From a checkpoint of a small encoder-decoder audio transcriber: encoder layers 6.
Rows from block 2 of the audio encoder, named by matrix and row number. Rows with one number belong to one neuron. Each number is 128 + 24 x the weight over its row's rms, rounded and kept within 0 to 255. All counts start at 0. Numbers have three digits each. After the name is the row's rms in percent of the matrix's.
# gate: first MLP gate (encoder.blocks.2.ff1.gate.weight, 512x128), inputs 0-127
# fc1: first MLP up (encoder.blocks.2.ff1.fc1.weight, 512x128), inputs 0-127
# fc2: first MLP down (encoder.blocks.2.ff1.fc2.weight, 128x512, transposed), outputs 0-127
gate.16 100:126132161102162107152091106117112110123093155165127170141147154166161115111108151145093169143146101169148151168130189135154102107163140152137160121133132115135147091147119100163129131123163142119102137129118128188125115113094116128124109126124135167116112133141122134099107134110140162114123135141130134128086122158075113154084144140154087163116137123113103121127139083146126132085068
fc1.16 102:138144133105173124124139109138112135112078079147160169116130118143174132166146103143140087137098144096106118168092173132144119084159131130140126077138139147171121135161168146127154162134151125132111071116110142144146134107125071151108136150110151139127162131144108118104122118129135151162105131111148112125087168137130141115109141153136126148119143122128161132120094191131150116100079
fc2.16 096:122149131070140150132160135153137109109123121124174117100168115114111158126129138106180140156110136169142164132111167151180133143128093116117099116141094098121154117093093136135096088111114140146141133129109124146144138109101151133140170110159088134128106166143136103108116133168117116150096182120157173087130127132119088105161135120116133169139135157159146143142138141145179172117103
gate.17 086:112152135100138089175141072176131119152132147101125145141120119114142157116131103103155142144143136134122123115103115135121130139134136139186133178132129167161108113140158108134126133127119130146148099162132089162126102163158131124174106125129105146118124131128077122110146109128112137164140080146121127122111159079118159104135065164136152146114118101146159153168160103154107116181174
fc1.17 090:161147135142123127148144135145159140137119124149159147110133117064163144107112170125137126104141136100126155135138116113177129130114093117118141115093129175157122105095145136142115099100122113086110100080104087149102142105141137090085122111129152168122148129130092166091146117165098125090108140101144115142140118133117149108128165098072107157088128126148154085124122142105124077097155
fc2.17 089:103119099173106129148113113108095127149122119143073111119089102169122145166129102128163117119139164122135147126110138130126159092093121120119119113093139125140123151109102123118125155138198144161109151131130151099129095139153142122119099091109121087129163130130129109160137137100186128135156120142170136163091160081100142139135169124122127120148157101109089132082108158153082107156109
gate.18 103:127113145094136143142156085106117151118137137111114118130146095105097142103191164116155118171115149144160158094135105109113130132138107112122129119118086133141142150071156130124104131089137098134139167164140123079095137118120134105163163146162131118169150153091161132138157094149149155167125171167092106154161111139153087140115126160115118148115114152103132155152140119154122136165142
fc1.18 112:135146112124114122128099117154171144125127169163129107105150151094148120092129112122136088153159111141137110172103104097106114136128093178119122157139164081115161075113135116132118121152157152127091155150172095129162120130114137137119167155143130131110143166130112096121076139140156132091094118125157160091164157102138124120152097182152106116128126119127163147107101160164117149120135
fc2.18 101:131121183137103091091138116130128114146120089180126081095086135162135110127169177131128102131144116147162108123139118151084138108098137086104125137064092172129114159160185142098083120109141124125095131119157130153116132076133149131139137139122145134112145145119142105108098120121152128142117142089134159148125142145153151127147142098129120113158156157111103130067149114125124108132117
gate.19 123:113122117159168101122148144104137076124184110102127168160095121167114158093132119121128130143139080116150080172149127118132131125191131145133109154151122076146126120105122101087123103135111154177120098101079175143138105152149106115131113142174148144141164118118139126105116102088149157140130138142118108128122126125120108127127134153157153118135090112098172159105130151160119143144127
fc1.19 124:172125183156105205117175091069133141129123140098094109141127105131118121172142123159086138110119139126136127139103128133150132105124088131147115123167133135145156102133132142122142108140106123179115141099147164159134100105127138096169158117130109122130139146100161130132137118173106126130146152124190084093096160144096083151119155128102132131120120132125112146160114131121111148142099
fc2.19 134:136112128139085085119091177110121147134106092112099136105108122131110118134093086134080151171108142127167133159147138128129097143118134109130133134124153114168143127134120092135133155107139147064118141159120156138116111128111120118113099113103113073144113148107085139102120148158097130185147141166101109086103131092118113135128137111164133119111168120082167150098167145113112155099138
gate.20 093:129129171096159136122080188140124139114103115106146148164117145118122091134147156128117108121126111144132164135136160126094127154105154158147155133135152104083126078086104152131134125144115085145090164120100080088130139147100126099113145096161148120141092116172134105107125110131105105128136152125147159142122118131113148174136096154122107086152119127153159105120090181123101143156153
fc1.20 088:123125149169170108151135139121143150114110108106137137144085138105189115156105120130138154147129098158129115094115141103095138108184150102166177192090122143089080125155143132080159107142132131179112135119124114129114124125160104118116158118141141142097093111099145141113099154134088152134130117144120117114090127135122157099117135147104147096169140155110137137119106155171119152133096
fc2.20 076:125109122114166120113154129148131127103085099098129172142134105109154111110154150080118113166149160120147126121136162127081107112108107157128116148097129099139147166114114110088080149110105105170103134118107163127123118141139097148103124154085148094123132098130095082122158174140108114131143116168177125136143110138099136183099117113153152102154079157150150106163124124116106119124129
gate.21 085:130126159127158165153122117153118130123160123140132162132124130131121115148088147091162105148144129124106153157133100132163114147143102103121181132161141161081124157136146176120133125107167125133135133123142149144158147098073105098136120088125104114135174154113155154125107111144102144129133151171162152165111135188093188102091121150122140099125103152142112149133149140134130090126177
fc1.21 082:189115102100083092137140095139128135125127143149111117147115147145179160092139089162090133128122092117140109105152089120112120120152126107125120142112132134137173114099134132131171137172137127086069148125102099091154123154175120150113105143117138131118145149146138146118123152115092136131142135109166103111116137091159117111142058075133175109108142113100117120119140146136108128119162
fc2.21 081:129152150120146168156103147150129157124095104109129086123113123131124154155145118113172121098129115114112126094135099131093128087135088114130133123141168177137127147128151161132106133151139112097118143184131170100155134133110139097142095104115075123136170142159171110114095115160132101141131128144126112141118117130118170144119110140110164083138129128147093081148129039108138158123132
gate.22 102:131099111144159148143143138169151122128122096132106122166179127096122125104120105173114082112111150140149126148119129113106142113119124144090132097107112119166111153138068154144118130092072114109103169169156175172096131120169103107110100139128103119151113098136131119120098153148103091152137123112129101157155166134136121111135072132095145160147138134093129175124124109130134092133118
fc1.22 098:142131075111097159129094128122078117144140116090082145105131122112145166134121162106128119102075119120083132125143158086101135123124114134113141116136110131135158105105142159180146111173135159103112133123141123133112130112134151108157126143166109115117100162116152161162098098172105130136148122106147160164107105136141094105174121130109120152085156130131070130150153144145090154163103
fc2.22 100:146102147194108115177130114145145138122136122144148127123115125105068141140109120111162140162113092108139098126118128113123107154152147129190112125130099108123129112198112081139133134148122135184130157150108130159119144113073130096118156132131112145132116091116148158142136122115142134099137084164101136088117122122083157169139144103172118084108126138130138157129147097131110125091110
gate.23 109:097121149174128121131118102139125144118156107095120098166162118126180116135127136078150142116159098132169139130118080140160163124115150131129132131113072098130139092143173117126155143119132114148131111123155130122113109120097154117135107147150071147121130147160131095110105116116104138123143143160138162151142147110095137172085121104116118126097108094134152083147183137156119167093076
fc1.23 106:153144144166126098105109132160080131138152154152130119182169108099161124129131135081122142111106132110092153150105087088127159154119138121120092121122164124127122125175105105181123147159168144151123128147138113152087170120142141103102155107155119133136129139174163131108122129116103134129128088147105150112126126111095109166111112115151133142149086123132101098129121164126180084163148
fc2.23 111:135122161084133112156152127134190093097176092139138130132155125090144120115117103156150137123126122184139190115132165166066175109135126141150117150174147121124153146127125116127092120144105140118098132100146105100131105131173121152148103147116152093162109120106113102133120128127146129099107167137180112077163161129126145154141097122133123146135148114131139096157150130140128151127120
gate.24 103:149137151134110128125128070123073121119141109110192112141115128170142139134189127153137157158139104155163127128093139149110158119138163125121159138111145109111136122076157120113129090134109102182088124108127139140093099154124147140153140083099100134133117167173131131141161115125073114155146108125116110102109129144117143122103120139119133137163129133097158129170163109069132137113118
fc1.24 101:119157148136147108093121077147130151146158125123104111120109128120115156111170107189127131063115202075122134122126151111081092153122114138147144172145168148154102115145149115143132118097163140151148134158134136130137132112113119076164131106109119131157149110155095163123114137129120120145135133123101135144121121119149083160105129157111133128141182126130141165166166131094134119098133
fc2.24 105:159117131153135105166112113152122087112128079140119116140133165150128132120132139161122128185147161169147112092137072138103127127134116113140148155060111124115108115102165153166120136185157117144161078130157150122132136149123136158143164149150175129129123078134099099146107094123099113113137128102150151100137103119124124122130149152131165098070138142110153135092126146148111117111129
gate.25 116:151149071113155100123087155133173117162094112105156140119170153081169116081146148130104106115140138143147120120118127130179122124125104092164137084136125146102112094125118080088108129113139108140082152108134075118132126141147083132111149138122135136112103122127147134125104145157121139132138161107174108132153102114121110101116103116133157196095104114134139128089163134114114132117104
fc1.25 117:150172131129110138142122120150111116124136119113106114114077113181171134121118115127115143187135122087113126108102105103136138185112127154091089150115134127151149138124151133119131126140120161077128146119111192164120131094058126095161107125102144159146157139112152099112127121152173137117116108147090123108113161106154118086117118133148131149134152136123109139159109162161100158134165
fc2.25 134:111171118158093123105126122091147145141147102150145099135178133170115154140115109125177159113131082132127147154145138139129122097124178116127140158114140170160134137134019129165145137129076164131160109189122108112112128130091119138112133134140105127100119123107136121134111147101155137109103126127143131139130097116159097081145111098117125122127122110151120152131103152134168109135127
gate.26 093:152135107172148154152149120132121090131159136116136113108155099123138102144129132128103120139114100140102139149112133128144130176086103101155188130103114105155121153069151136180166135119100127142138129096099132161118105159166118139127118155099099133113145136117156136120103116155114118102130135138097160154090175154132094097135159158139110153146129150122108162129182119087100104153180
fc1.26 098:157173149119101130093136088081134127121139134121131106085109082144121146111132124156139134119130119136152135161144138117101138137133148136135137183148183081116145145116162102151175160163144126114155117121152134088124142144097147124095134112138133143118149085127116119117093147145113128097110129082082169090089102132136134081103174108133161089113159157161104128145145148164118121114145
fc2.26 095:099137155132122102115144120120131137093111143100162157182135090142112131084136153146123195113085121180179149143122108129155150139138140121121153148142173133109140142095158160143130113139100117099083130126149153146116103115150140132157087138136154139132127118124142135129137155072139156112147126099171106115137162096129110156131135118092124099185134120078120168110119146095151096136129
gate.27 101:129194133110133121115156098153144125121092148118132070109147137133144137137132096191146118135165115175097120130175115115105126148153108127086094144105119113147140149109135125083152138078133147121144114148070153121125132132142114132126137137124117149097179111146147138128106110114148116123157178082135166157180132160110128132100085148158145151121144159148118123132143149140100112120094
fc1.27 100:152128152135097153136117156099152130098142128168098145167080146125152116158163126166147124088112134087105101150164095135088087155121142125106150126156124159129103105138162098142141069120122122108133127109142144146138088099107117084166143151133130111131097108132109151122147142163097148135173110163151137123104128138109190128088145162090107115115094117107128144141144119120151095130154
fc2.27 094:114105141123158128144140161112092143176130146112133130165136166131067141132102161116138137096165139155108098126121156170170109127145123123123136143077156104139155104106079128124140164111120139111179132140105189092117115155122145135105100142125125130093109127154154125117134103159133136114159168149095141117107146155157077122141134128150086127132121095111092146185100118128127158143140
gate.28 092:119167171113093139176171120080096163138145140098135145118144131137080073154107117103153128137145107127178155145144109145146124167091163134119154096123111127124147147155140139087120119152106162125115158127142076086107112175118129177114091136156102133172177136140130140117112108155108124112118129139131148137122136127122121108093117107162106184111111148106127120132107146130102136117132
fc1.28 102:128086134116081157134101195121131119094139127141139100095135165171127107108093095119144146134179127158132094101107103164103174108108147146125120085155125121112117110166106114157100080138163132109113098126105140132121136126099106116134143095120126101142147126161133124103138145117110135099133077085135137162156143123161147113125137102098099106141135186133126126155138105121120083093138
fc2.28 097:137131131105117149093095120127163107153120184115161147119084080160141130139151123115141168135121116106138174123098159106156127098176127143138125138157105109091118153089137084127158064097127140149131124109129145117163123100152104141159125142127161119159116135101130115140116168091166123138107133163178116107154126127137141105125146096114086085159099129155142108107158142150126139132094
gate.29 111:159109130145127157118118136145149109103108142098157138174132125140127125080062108148082134167118105118107099141152161129119134113145119125134138123117100108175123107128067094141187146153110144123127101115150130136177125139139105153104130126129092130105137107117145146143130143107093111123142099093121147112127128121073142140122077145094125083149112111125141106100210137135137155104122
fc1.29 114:121136140112123156148114123169104136126115168137141075119110137100136103145141090117132120100118131092188135138153123121104129129123154108127153129157145106111133105129139107147098126138091124097118109125109120093126109101099161119121111131111135124140136133145119153127131106093155150172114128165143123182157149137111111146120178214128147089168099132137157151149059084101136126093157
fc2.29 118:154160162152107143115142165144119133123142136149128119135124108128136141130164141112106128134151155090133121152129128127106074132174146127125122145094118137146176137144133153115106123118106124150175150153137163099133168129116114128135125144153138161129122086095138126121134115072130084185173113165073154115103102080125145150129123118088126109107124056089178166149113133138134145123142
gate.30 100:106158131145124089121135147071125125088127174133140091170099137108132081115192188126107138139107153144139136125134156138099142083100130111127146097110138143109148143129116120117158116152105113162149136106093130085137112115144154155092125138175131094139134156119105131120115143135093126172138087127136137096134116100166130132157101159110102089120123170141108131145129132095146179144108
fc1.30 109:140169123100107151083093121135154121111129128115074124152090157144126112148160168121137114110162155102142128135093128121117086125158144122149113097145123174138076132145115136166115099128118162139110075140082120146093089109144112098105134168128095113162116129116111133106114131117097104141126118115139142084175124068159175128130100127159104129130142148136102105143116125164162150111132
fc2.30 113:134097164131087131126154106157171090159107097120167110129121126099114148117178100187131130109143107108130128152106152098099120095151117113122124178124105147115133138099145145147116162091119140124105131109136114091115104091149119158122125074112112097108117144134146158113156085169115129116093107121156132111081121128097124161103133101172098128169151158132129131125183113134151129161121
gate.31 113:107098136105145102118172109140159133197121111160134119125136138145124105132160124153130109156130119086163120097192167128150131120114150100111140150092130093145143107115153090121112149148155116110116100120142146117135105092163111111166133170123163109152101102122127137125096089070105125144120131107114111121157119130137098164097136153104143181099141146116154099127153074159111114119129
fc1.31 109:125099159135135168119109137135120161126128144129185147111140113162124104155145136159115099130098132106125092081056093112095118125102153129131196103088099143113118142106122143134157123105164127138125120119148121106124121160101145097112105073147100112074087135137144135113139120173141149125106122121143137114137086132106130157084120127148110108120127103168134118160142111120157141179143
fc2.31 118:120108124126144142093106157178095122143116125127159142122123185113109139129123139123150062124112129174152138160112104125100084144162119169159109130082142137101114105159126148165134176129154129145160154135123154098151149118146124180092134128107122146093123106145162121107162110151156100125104109156137158156078117118118118136107161101165108135130079137098117095104104110132124139127108
gate.32 092:080156119144082131083137116149113141162124147159135117131167108150105143096152137108126105076133143108125140192120134117141143131143140147178121162138159078143126128144125120147128161137118126093141150144138123139126119089129108090146122132130143160082125127151127114109140168138173111127130113143106138112130146192111090150081076146106157123158104110119105118143117139168144089139078
fc1.32 098:145158132123107159103169149142120125108081120143111158113092133180102119091140131120134150158110130140128119157129119136155138135164136121127104120161162111139146132113141114149115173109131120150156062118081134110094143165167126119102151071071134125114116095099132164104130138157121133155170127109108096176143108144152128091097096100119144103127126132103143125136117114161136113137185
fc2.32 103:154181101134105162131118157140085122161150146110140109120103156148107128140177143149134067103101132105106143101109129090108136146127121102076151124088158128137115103122132118145131124114147112130169116126165107122118105133097193171173136106092110127136155134133168093126104100120144102118102144119150125132135144134106123124062179159145130136115141091135133127103124131138120072141134
gate.33 091:097125124099152182089168116105136141099095087112162090113114149151132091111151146107100147132140122133092113117107117133107128128119125132146155138108126094125126151141132147088115086175117157103139143138141105123107119142128093160096120149123159115094082069089126132127094168086111151141160149161181129183127129139129127106140126138166102098129123094110112096083138141135132120134136
fc1.33 098:145091104123119100176105146141112159123159143180132101122175122123174149144085148115104129136127161155121132145100136102117164128131170119140144064136140133080116114108106113163169115138137116161076172144125123170160131127144151115118135107099115150108150170085128136139132156167119129124087152193110150138146132124119141132106147123115121118133101155133160105167128118125110095143129
fc2.33 090:115134144118179139125104117133109125147153128138130119081095147110145130095142112115119107125125144095108149138138129157139145102126106088094144106160130131181115180112127164172078137133133124137128106118140164133153146130117125107119099131121133166152111131110067101134142135127110111153143180130161146096153142137123095124092148090146213141168149174119138157123151094129143122100096
gate.34 101:169130155114102130183136119178112131112158136151154107075116108115109153134156138138133162156141101156145102168094154091150115101105144113097146143127147154171115163166144135090172102155107152138094136124099122129102126149116128150151118081120129123099127106144076165108108145109139124120134120154100086116134109118132105169169132124084102157115112146117139126099149116097110133089121
fc1.34 103:163190150128142140135149137151090111123105148106155153151092120084162149159144129102150158105098104125111129127095130131123102082140120120151110122105092077142173125116136156135139114103132155145111148130119165158081098135166129114105129100130134109115120107142132106105138149134107136153184150076141109085133102134113162096131123160110149126149135147073140121109154117171131111157091
fc2.34 110:094145141120127120128112096136171107116142149100174129116144123137117118124076157109080164123099141131192083124113092124151125151120113059075158136128158143119135152135152158165147116133106108084135125122150106162086142138133194129123122090134097145142115144168115106137122122125149134113146119114082142123130127130123130126128160125109151134132097116109140171142148104158136078122087
gate.35 108:145155131194125134117159116153099084090158119109146172132160127152141133091156142150085144080144079106124140094126149141123175089125108174136086160156095103118106141144148131129111135149101135153105144106112167135134097149129120106120091109141079113125131151113127163140147115103132126125110162112158114157140146142154102134143135128125127134113125105137113133147189132123122132097189
fc1.35 111:166051158112140091128131127138114124155102137127137125134124121124084089146161116116134109147100147164113132123131144090135113135131102097137144127122206094128122122103151124148126106119146138162084146114130153117118148134097189165155142140135142143191108132162115135154091109129111095155101121143127144152119139130122157115105128197152105106116135138087130168097152138123107126136100
fc2.35 117:155140140078097096062150146119151141133118144152171114144113156127163137119083118104135148113163177105132103137195147150125153148168128148152097135126139129162105077126156162150125153124172129123158097129159168107171118129129137111133128126122114122140126104108091168084127146085105122131147136167094131103124129129146123109142109117175131124140145159147157149151139110144150137110146
gate.36 101:137122130140112091162166152154123160135144149117193140117144154130152109153119124158128100114131093168134131146127114133147144073085119167143121106126168121093149131133121113130164143113173110141144119117124144109099103143131094082088117134086107136160114121122117106100148174117160107135114152109119162208154105114150113138122120106123123094107125167162156127127154132110126078123101
fc1.36 096:124114118103110156096163106135155135089120147094103114134118044155095121116140134088178123142152150120121139129096123111135160152128129168138098108132110123125118141135150118107132093123125143110122149131123091118143142114122183095108153152166141130058121121143133096122160154170151153127119162107136106140086104131130124108085144114143122165079114113086125163158163148106132158123130
fc2.36 103:126091116148144133113099147122125145119113174136139141096125137122104091075154114124138130155121144171151133127154099097142141126145146109112123112175161131189115123102151109124101142097090142123114112143131138159113107138112155135097110158122092154122118145149063166101149143090090120154119177116125116127130161113079159137112122171139201115145119139118135149100079154133133118133108
gate.37 098:114126168173153142127127122129122147118088154110143156136076148168163079114132162139111107118089098139135112167169094109150108152137152101134137096150094144128152121126191156143110119123125109115120185112136146132119149093167112101132141134168137097121085118130108150133147135122116156081158091153138072131123127148124144153110127174104074120137122142129124146120112132118094141107149
fc1.37 093:116110121107098177163118120156131134152123117154107097100157149125127175113145112117101137126138108121140148155128153129125099090126116140150146118090120082148110101154114118101112144122169133188119172129132095149132118117157156127136121100145082132111141165068140151114138124129138168136156116097137182132150124159095140172151129126125117123094117136146142156146077201127110156101125
fc2.37 093:117130172128157108125123130110119108124104124151127165166119141127124109145101132075150097160168118126129077149092136127145126139127148136124134126151131149109157138111146122144075106128120121122110129158144185091129116092080140105099121119181131129122118107119194108123116094122157142144172121147093139099125150108146109112134148094085128151124122113118135108117105079201080142112136
gate.38 072:141144115106148119127104157164161160105142167133105134091166143144138149092144075154129145112119086123153120120135143147169163119127105128085111135121160099100101109110168155149088123113147130121102139168121095107118112071130121114142147145156116136113131140166146137143119148112117099124161134084097079117103151082137126138168121116142173141099126126147077135091117118168104158106137
fc1.38 074:122150182134126150094131107089124158117081135107103116114121167133126146111089151148135136144119135148124076116124130070105123119127143129131170117134142102159127148117114123108141125093124114130135158131113131168164146107140102103143178140173134114128134116179146161195119184125142112138150112153163132136172118123137125126162111160082139164115127118144087133154177144100134117167113
fc2.38 059:163135098157113057159128148126103152161110119143137135134097122152124154189140095104115133166103065088161121140163127140131113137132121126133099141126116138108130157157116146116134092165175167082107151109152124107129103123148147140105116123119109128159101147123095130138075085111147099119139113151134109168137113130129141154134098186143144135156094161118136125138101103128117151112157
gate.39 081:132165114135116131166116127157142135126120164166087115148115141183135109097104092129134103130099146156089116119155132078160159153166173114083178092136131123122113148124168132142115090123099140123103154176143138147144130152122132103158107097124124139109119146121154150148148116169124088153156083150101116114118106090150138110099144163115129113120105149157142112160153103170126112098123
fc1.39 077:156110117143156119157127134117158120147128109075169169149136125077163119127128130107133096155164126139091139146110131177132135170152105121113109170097105097139119132129164085160115147137183152114134147095128115126175081130108128187115120156123133094136081116133111109115100105138114093090114118104091121140111114138126136099091115144121138146122163140118119077144143118088131136104108
fc2.39 065:188123141103129131134095111151110148094176142141105184074126140091100173162135118105120108160139133132133137137132112110139127145123158109142144074114127112099161099132132154185143124136181127119140086160107125117122088106122137099177156129104101140107108111103158145107150144109146142120142109118114116155133121147125136139113169089197130102123123119113133127127160160111146117157100
gate.40 089:181127122139091131103147110149089113075094133138118119118105164131123121096117146177096124159113121157166147125150108106135103114084131107082089147165135142139103150144124136091101126129103160161110131130098112108115116126156120098150157141113127100123115149142083127121083138089149093069163133107145124138107119153148133083133089123114126149114081166140119109113144132129087147152146
fc1.40 085:069118135157093117141094179079144130139174115175167141127156135121153140151107142074103145114137126105077159114116144135136183124164153129154098111126134063155104104172104119130141113175174163144125148132152095122125145136113157124148119122151168087116113150119125118152135114093136125144140132130111150089130151107129124143140149106134121127148136109108149150127110113159095106117117
fc2.40 090:097091122135146156143150129137099130144110154133123139104128130095170134111108082105098114144161147087140095130123134136172138170155132150112105075114142127134108156146085140130104123126115126124090062143150170139162150156140124094135113120089118151136105113099141114128109131103127111132109174150128106120131145149121155146177130106124183109102068143124172116161116121101155113168140
gate.41 107:095109104143144133160112124111142129094122188179155171157128139157077155120166142131137108111136104109100107104123117141137121164105093152098165163152133096137117134165074155121085145139147125119121115129135136124094115121102143124141136085117131112089108150136089103130151173116114146150132131163119164115109093158081122132119147108136159135148140160120078164141138101102113164114140
fc1.41 104:083125145107111150113127128110151118134129156105124146101138127149140106178109132098151103062124136174085119142100125150140127129076158177159157151134152128179101144091100093130112118148166113119139131096134129107178104157121087131108135144106124145147146141094152137125103183134125141133140101182140135127122106152111151095087152132095124148141124100163112142150138127123149140171110
fc2.41 109:159095111099132126146135136128149104149142107108133117099118138163133101144108156148138126117144154140131144134153117145135168164129158078118128126114078140128091157128126131125194117133141130114117079107129142167165115147137112111124137131152189065090140102141111154149121149136137118112192141085128118160135128158140120125101137159134158149074147125124139153089094156153095172109123
gate.42 079:117120163131104161148124144126161126157142103156109150152101153136173141175117092137100116172119097099129122119101075110145130147099132114148106120160159137154124133136094166106116142096119103087146102165149092122151171094129111138113155089129116143146109120111133100179114138167126128117123108139140118123093096140158118098144126108160160075134149151115189118097134141131114099100155
fc1.42 076:109108143094116127131122129138161094136160099097124165114109152125157119148123097128104150163163090130115114123149101108099133126153132144103128143142136110141134169132084119096071163124125132075116081184163123129094151109138117128129151117126120077130105124106116152138131127123103155112115106139113141095117076075140082105134097157178127140123117144110161132158124067106143130104136
fc2.42 068:120133145125117116098174143114122123135094104119138169162112150123123104123131100157154093149133085168145143177112127120122112146152168165131146157090150112169116148154148134117126102103106116163134147107145172151120132142146128108116111126132175137154147173144097163106167142122139099087150127130087073066128134146141156148106127111105130092121105172093151107156115149138142097143114
gate.43 103:101165152108129163159084130138133102130086172098131098187114139103138153142164127164129133113105181172149164114141141139121099129100110119142126159106129115114111103150155098141153136137127115119092126153146127130144117091177095082108133164141156125116094100110132105157132108174128155116108133112123143169129105129114100138124093141144086143109160150122152103124145081159114168136146
fc1.43 110:099139139099160112143088124114165135147109151144132133180103152125132153153150110083107106151185100104135144131130147114093133117135134129123114178104124093159145113121137114180137143142163131108103132134139115154120154107106110137128158143153087144088091128153135102112131096178160130136125143163165138124094111161090125150154100148149076156138147145144182122115115143138112176123095
fc2.43 106:115131143120177152105144147101139104176096113095130137120157103131118125160138154077105161124159158111116138112115128133114142101134126160129129125093156140131157100124102122123128127157114141099160130160142131077177129128097097075154164183096178141110088086133162112138134171136117142147114125175097117134142176136145112111143114113141091134155128153153124112158117117131126151163151
gate.44 084:103138155128092169124162132103132156114114148104154154111160139132132146113150165092123104088121116139124111099143102150137105127125138173107112150100125135149112150111105125090156111142141131130103141137105176155122145152138135098136120097110120187089139101084134151095141139150119122153115159131112163079183123117154142127137071121098127141093116104140087160090129167125157094087106
fc1.44 088:156124093122126180127137143118120155124157145126138135148144090111144140150156127138120114090149118115119155143103137139155131118115093118094115115117093109105094123117109168186130111107120105139119119162152149157141106070089166150129131170152159164127119141112132127118111121132173102130130071117133141118134159119091171130153140153088119103120117136099104193062108158112122112095134
fc2.44 081:093120122120104141133126105125115150134079068155102158081121114154115135152136154127160105174124099119103104108096148107143111138140143149171154164104173125107097151108160134102119144146123129083093159106111113155128122136159092127136134093134139152132131148086115170161151171130136164169179150150123132114138098108124114149116116154094130156180115091135147138153126115145140117106147
gate.45 079:089111097146116145114108147155178115145085164095103101125123126143107083124088122121145124117119100121177139144166156144118119109147118088154116148135097107111119127151120136114149112101103111134136149173089156123139130107097122115127135107170149112189122132095108179097115105140130120192105125137144112183139112142171119125112159152161156137107142144116105145105093164130139160113121
fc1.45 081:129155139133162138107139099125119153113081125100133129089132157153146114153121163106132095139113125168129136110117148141131137121095103106092124088101091155168110116123126110105118105082080083102145133109144129117139103161085150173110096128116167139122128135165088122150166155065111138161114125146158118127111098082177157144137104130133136105099086108134137125144161141137161140117114
fc2.45 074:139103129142157124112060135130141153105099104082130135168145131185128165098141127101170140148128118157125135122128089173097155138156182101142124118162125133091148171113169114139157115149125124120135114146121115121106129153153159118118139114084102137105142135114139186141124145133103098098102083128149154117093145120120107167121102111098146129116121139106137168125114126129061114138147
gate.46 091:124118149132077102089127095101148056126148102151127133165110154082131089095112144163131119143119100099117111099112117122109149099095125118126127101165135143138142134105152103136088111109144133117123129111157079157110149157112177100118090151120079113110175126142148103148157120167119105080156149134114113135105146136150143108114108107133159098107106162133132132094125107160120111141097
fc1.46 091:128074113091141154128117144172123107161113151149104113135121117176116100095124079101115106080141147083090079118145130099105112110128152127162137174118133080112126105126110135087139144114162144115123131132165112152117116155144126132130126097100121114129107135128136109161164129112127118146108096087125090118116127172123128158133126167130121110091159082141122146115123154123175132061127
fc2.46 093:136101080121094124123119107167097114151153132091126103143111117094113160137157143137162104136105171122105156163114120157117114118149165134114121092144156151129103101056183130196103124137111143133155130130122131089108135118136146099162126134141149089145103108142155109125129081125143111096149151179148129121122089130098131112127094116110107109120130166123119164120147118171157128152111
gate.47 105:102151172123095080168119132109117113106143110147148086148192167122146169110111130119102126077084160134125105130117093147131160087105149108106126150134082166125135142104121135169141102122154088118119166120169098134139142139137164096121118103143135102128125122144098134135126137133152134149138101134154139131164108112160140126149129109168123132163087115146130102147142146075135108098086
fc1.47 097:149129109074136161133124138155093118128145137144123094143114127110090107081137105143124146112122151122111154138101128133090102145135137169164178146106147105144133143126103061129148111112126131127143128136123171172137138138091140121103120104108111126126162107135141089104138137139155136164092145152095123144120183100116076074102087177125130109129099111107117156151142149183112112135128
fc2.47 107:092078129082124143130081078121163118175133096127113144159167126175131108115109142104165184154115100081101149149148135123097156159110129108133085146116135120138125117128082096113147154135146142119132121104092118133112133125142106136109109154164128132124121120128095156122148144120152122097157095137142156115105118131155137115132146138154133125112109140166093149070066151122114123111089
gate.48 108:145148091122129141131131114116121110103120108116135104117150144137166140137117099125149096085118136150129146099083125135158099118105158120128142077151117172133143125100070124185125122114092121137122106116111116134112147127122130085168119129101105104117199145110135145106141140145164134141098156105178134119181096157127124160109135148123099105090110119121129149115080105152154177149172
fc1.48 110:122133105117161139152160161116132122100126080105155152117157129103185091148104112114116127104099175119086158163159165150097082120116139108142107135146101083158139138125120103158087156122108112116109114146125133130168132097096112122188145119095145138121132107130160143140112142138156128103173118100153108145112103118164106145121148079140158104126121125117148160111126114121115109177161
fc2.48 117:119102096144124072193120173118145174168110116101179116100126138132089130134110128143143087108112120154120119147142151159143189103150091124120144138140085136122113172144133125133156140129160108124128117103141134149108141108146099128094138122168178119160119133134111133220133115161120121091125130093145140118131132110136138113140111116101116142115080112144108100124123157132109120150126
gate.49 085:137129144119110142112147123156130138117157126133143172127137096117138110145161130130168089152101127127193109144120104179106153083110132187109146105125104082101109127112131152128131070152116111095093180115154166093170129112113125099159116135164138127102147150128161079118138127135096117141098128125119130127161145164135122152125138135159105081129113091124141134128138118122105111081165
fc1.49 086:091145153100140130137145164128178103126111127147132149165159173127114119081104116141133095109145133123137069141108128132141122141105146088170094139134165151171161075128139120112104128118112145159106110154125078127118126131125077166110157130165151111173095161162123163172135120135091130092142147126123131100136159157134135124108121100141151120103152132136159141112127153142111091151101
fc2.49 092:152128137136097110147170117164131109159150129133125105129121124127137078138101153120103150104154148122095161135127135130117151134118177207117092083151111123084129130112095158155128112164145143139125141102103137150142145128143166126133171111167084122118117121107168115118180160139093127124122130145147142190135145140117169130143148120125117087096130110175109147182137106124118129103117
gate.50 107:118178139110150171090161100094148094153127129143129129151198125098143134157132150151126154120115099102161116173126136132137102082124121112161109126119106147095145126111085135096081120123121116127096123106159138113137097135162065112132108130124095087112116104106151130116132146156098136120127146132135109112136145127157105114136180117129136176128081162104132151172145118166142102133151
fc1.50 123:122168169129134140116144161156137119098104156103208093093167138142135097138120119154114143105107134088136109123141131123143109126129138152142124120139121139114142108126116131127080138116084109128094127164139142129117077118118168132121137105128081122081108117137101171160158160193104125155116139135161176151128126112165099102161110150136135141151111139084127120121180156115107113118120
fc2.50 121:169137150148166152143121163173113090170152149157107123111122115125138108182112148123124117101111133162084100110090160133101118116107128127143120118102092186152146159140091126102122098116141153157076148110110119111138122146122162134137115176108124115161086109137168116140123121140138103146122135121086121113142107129087134139112170089119147147153100174130114160184142145113124128121111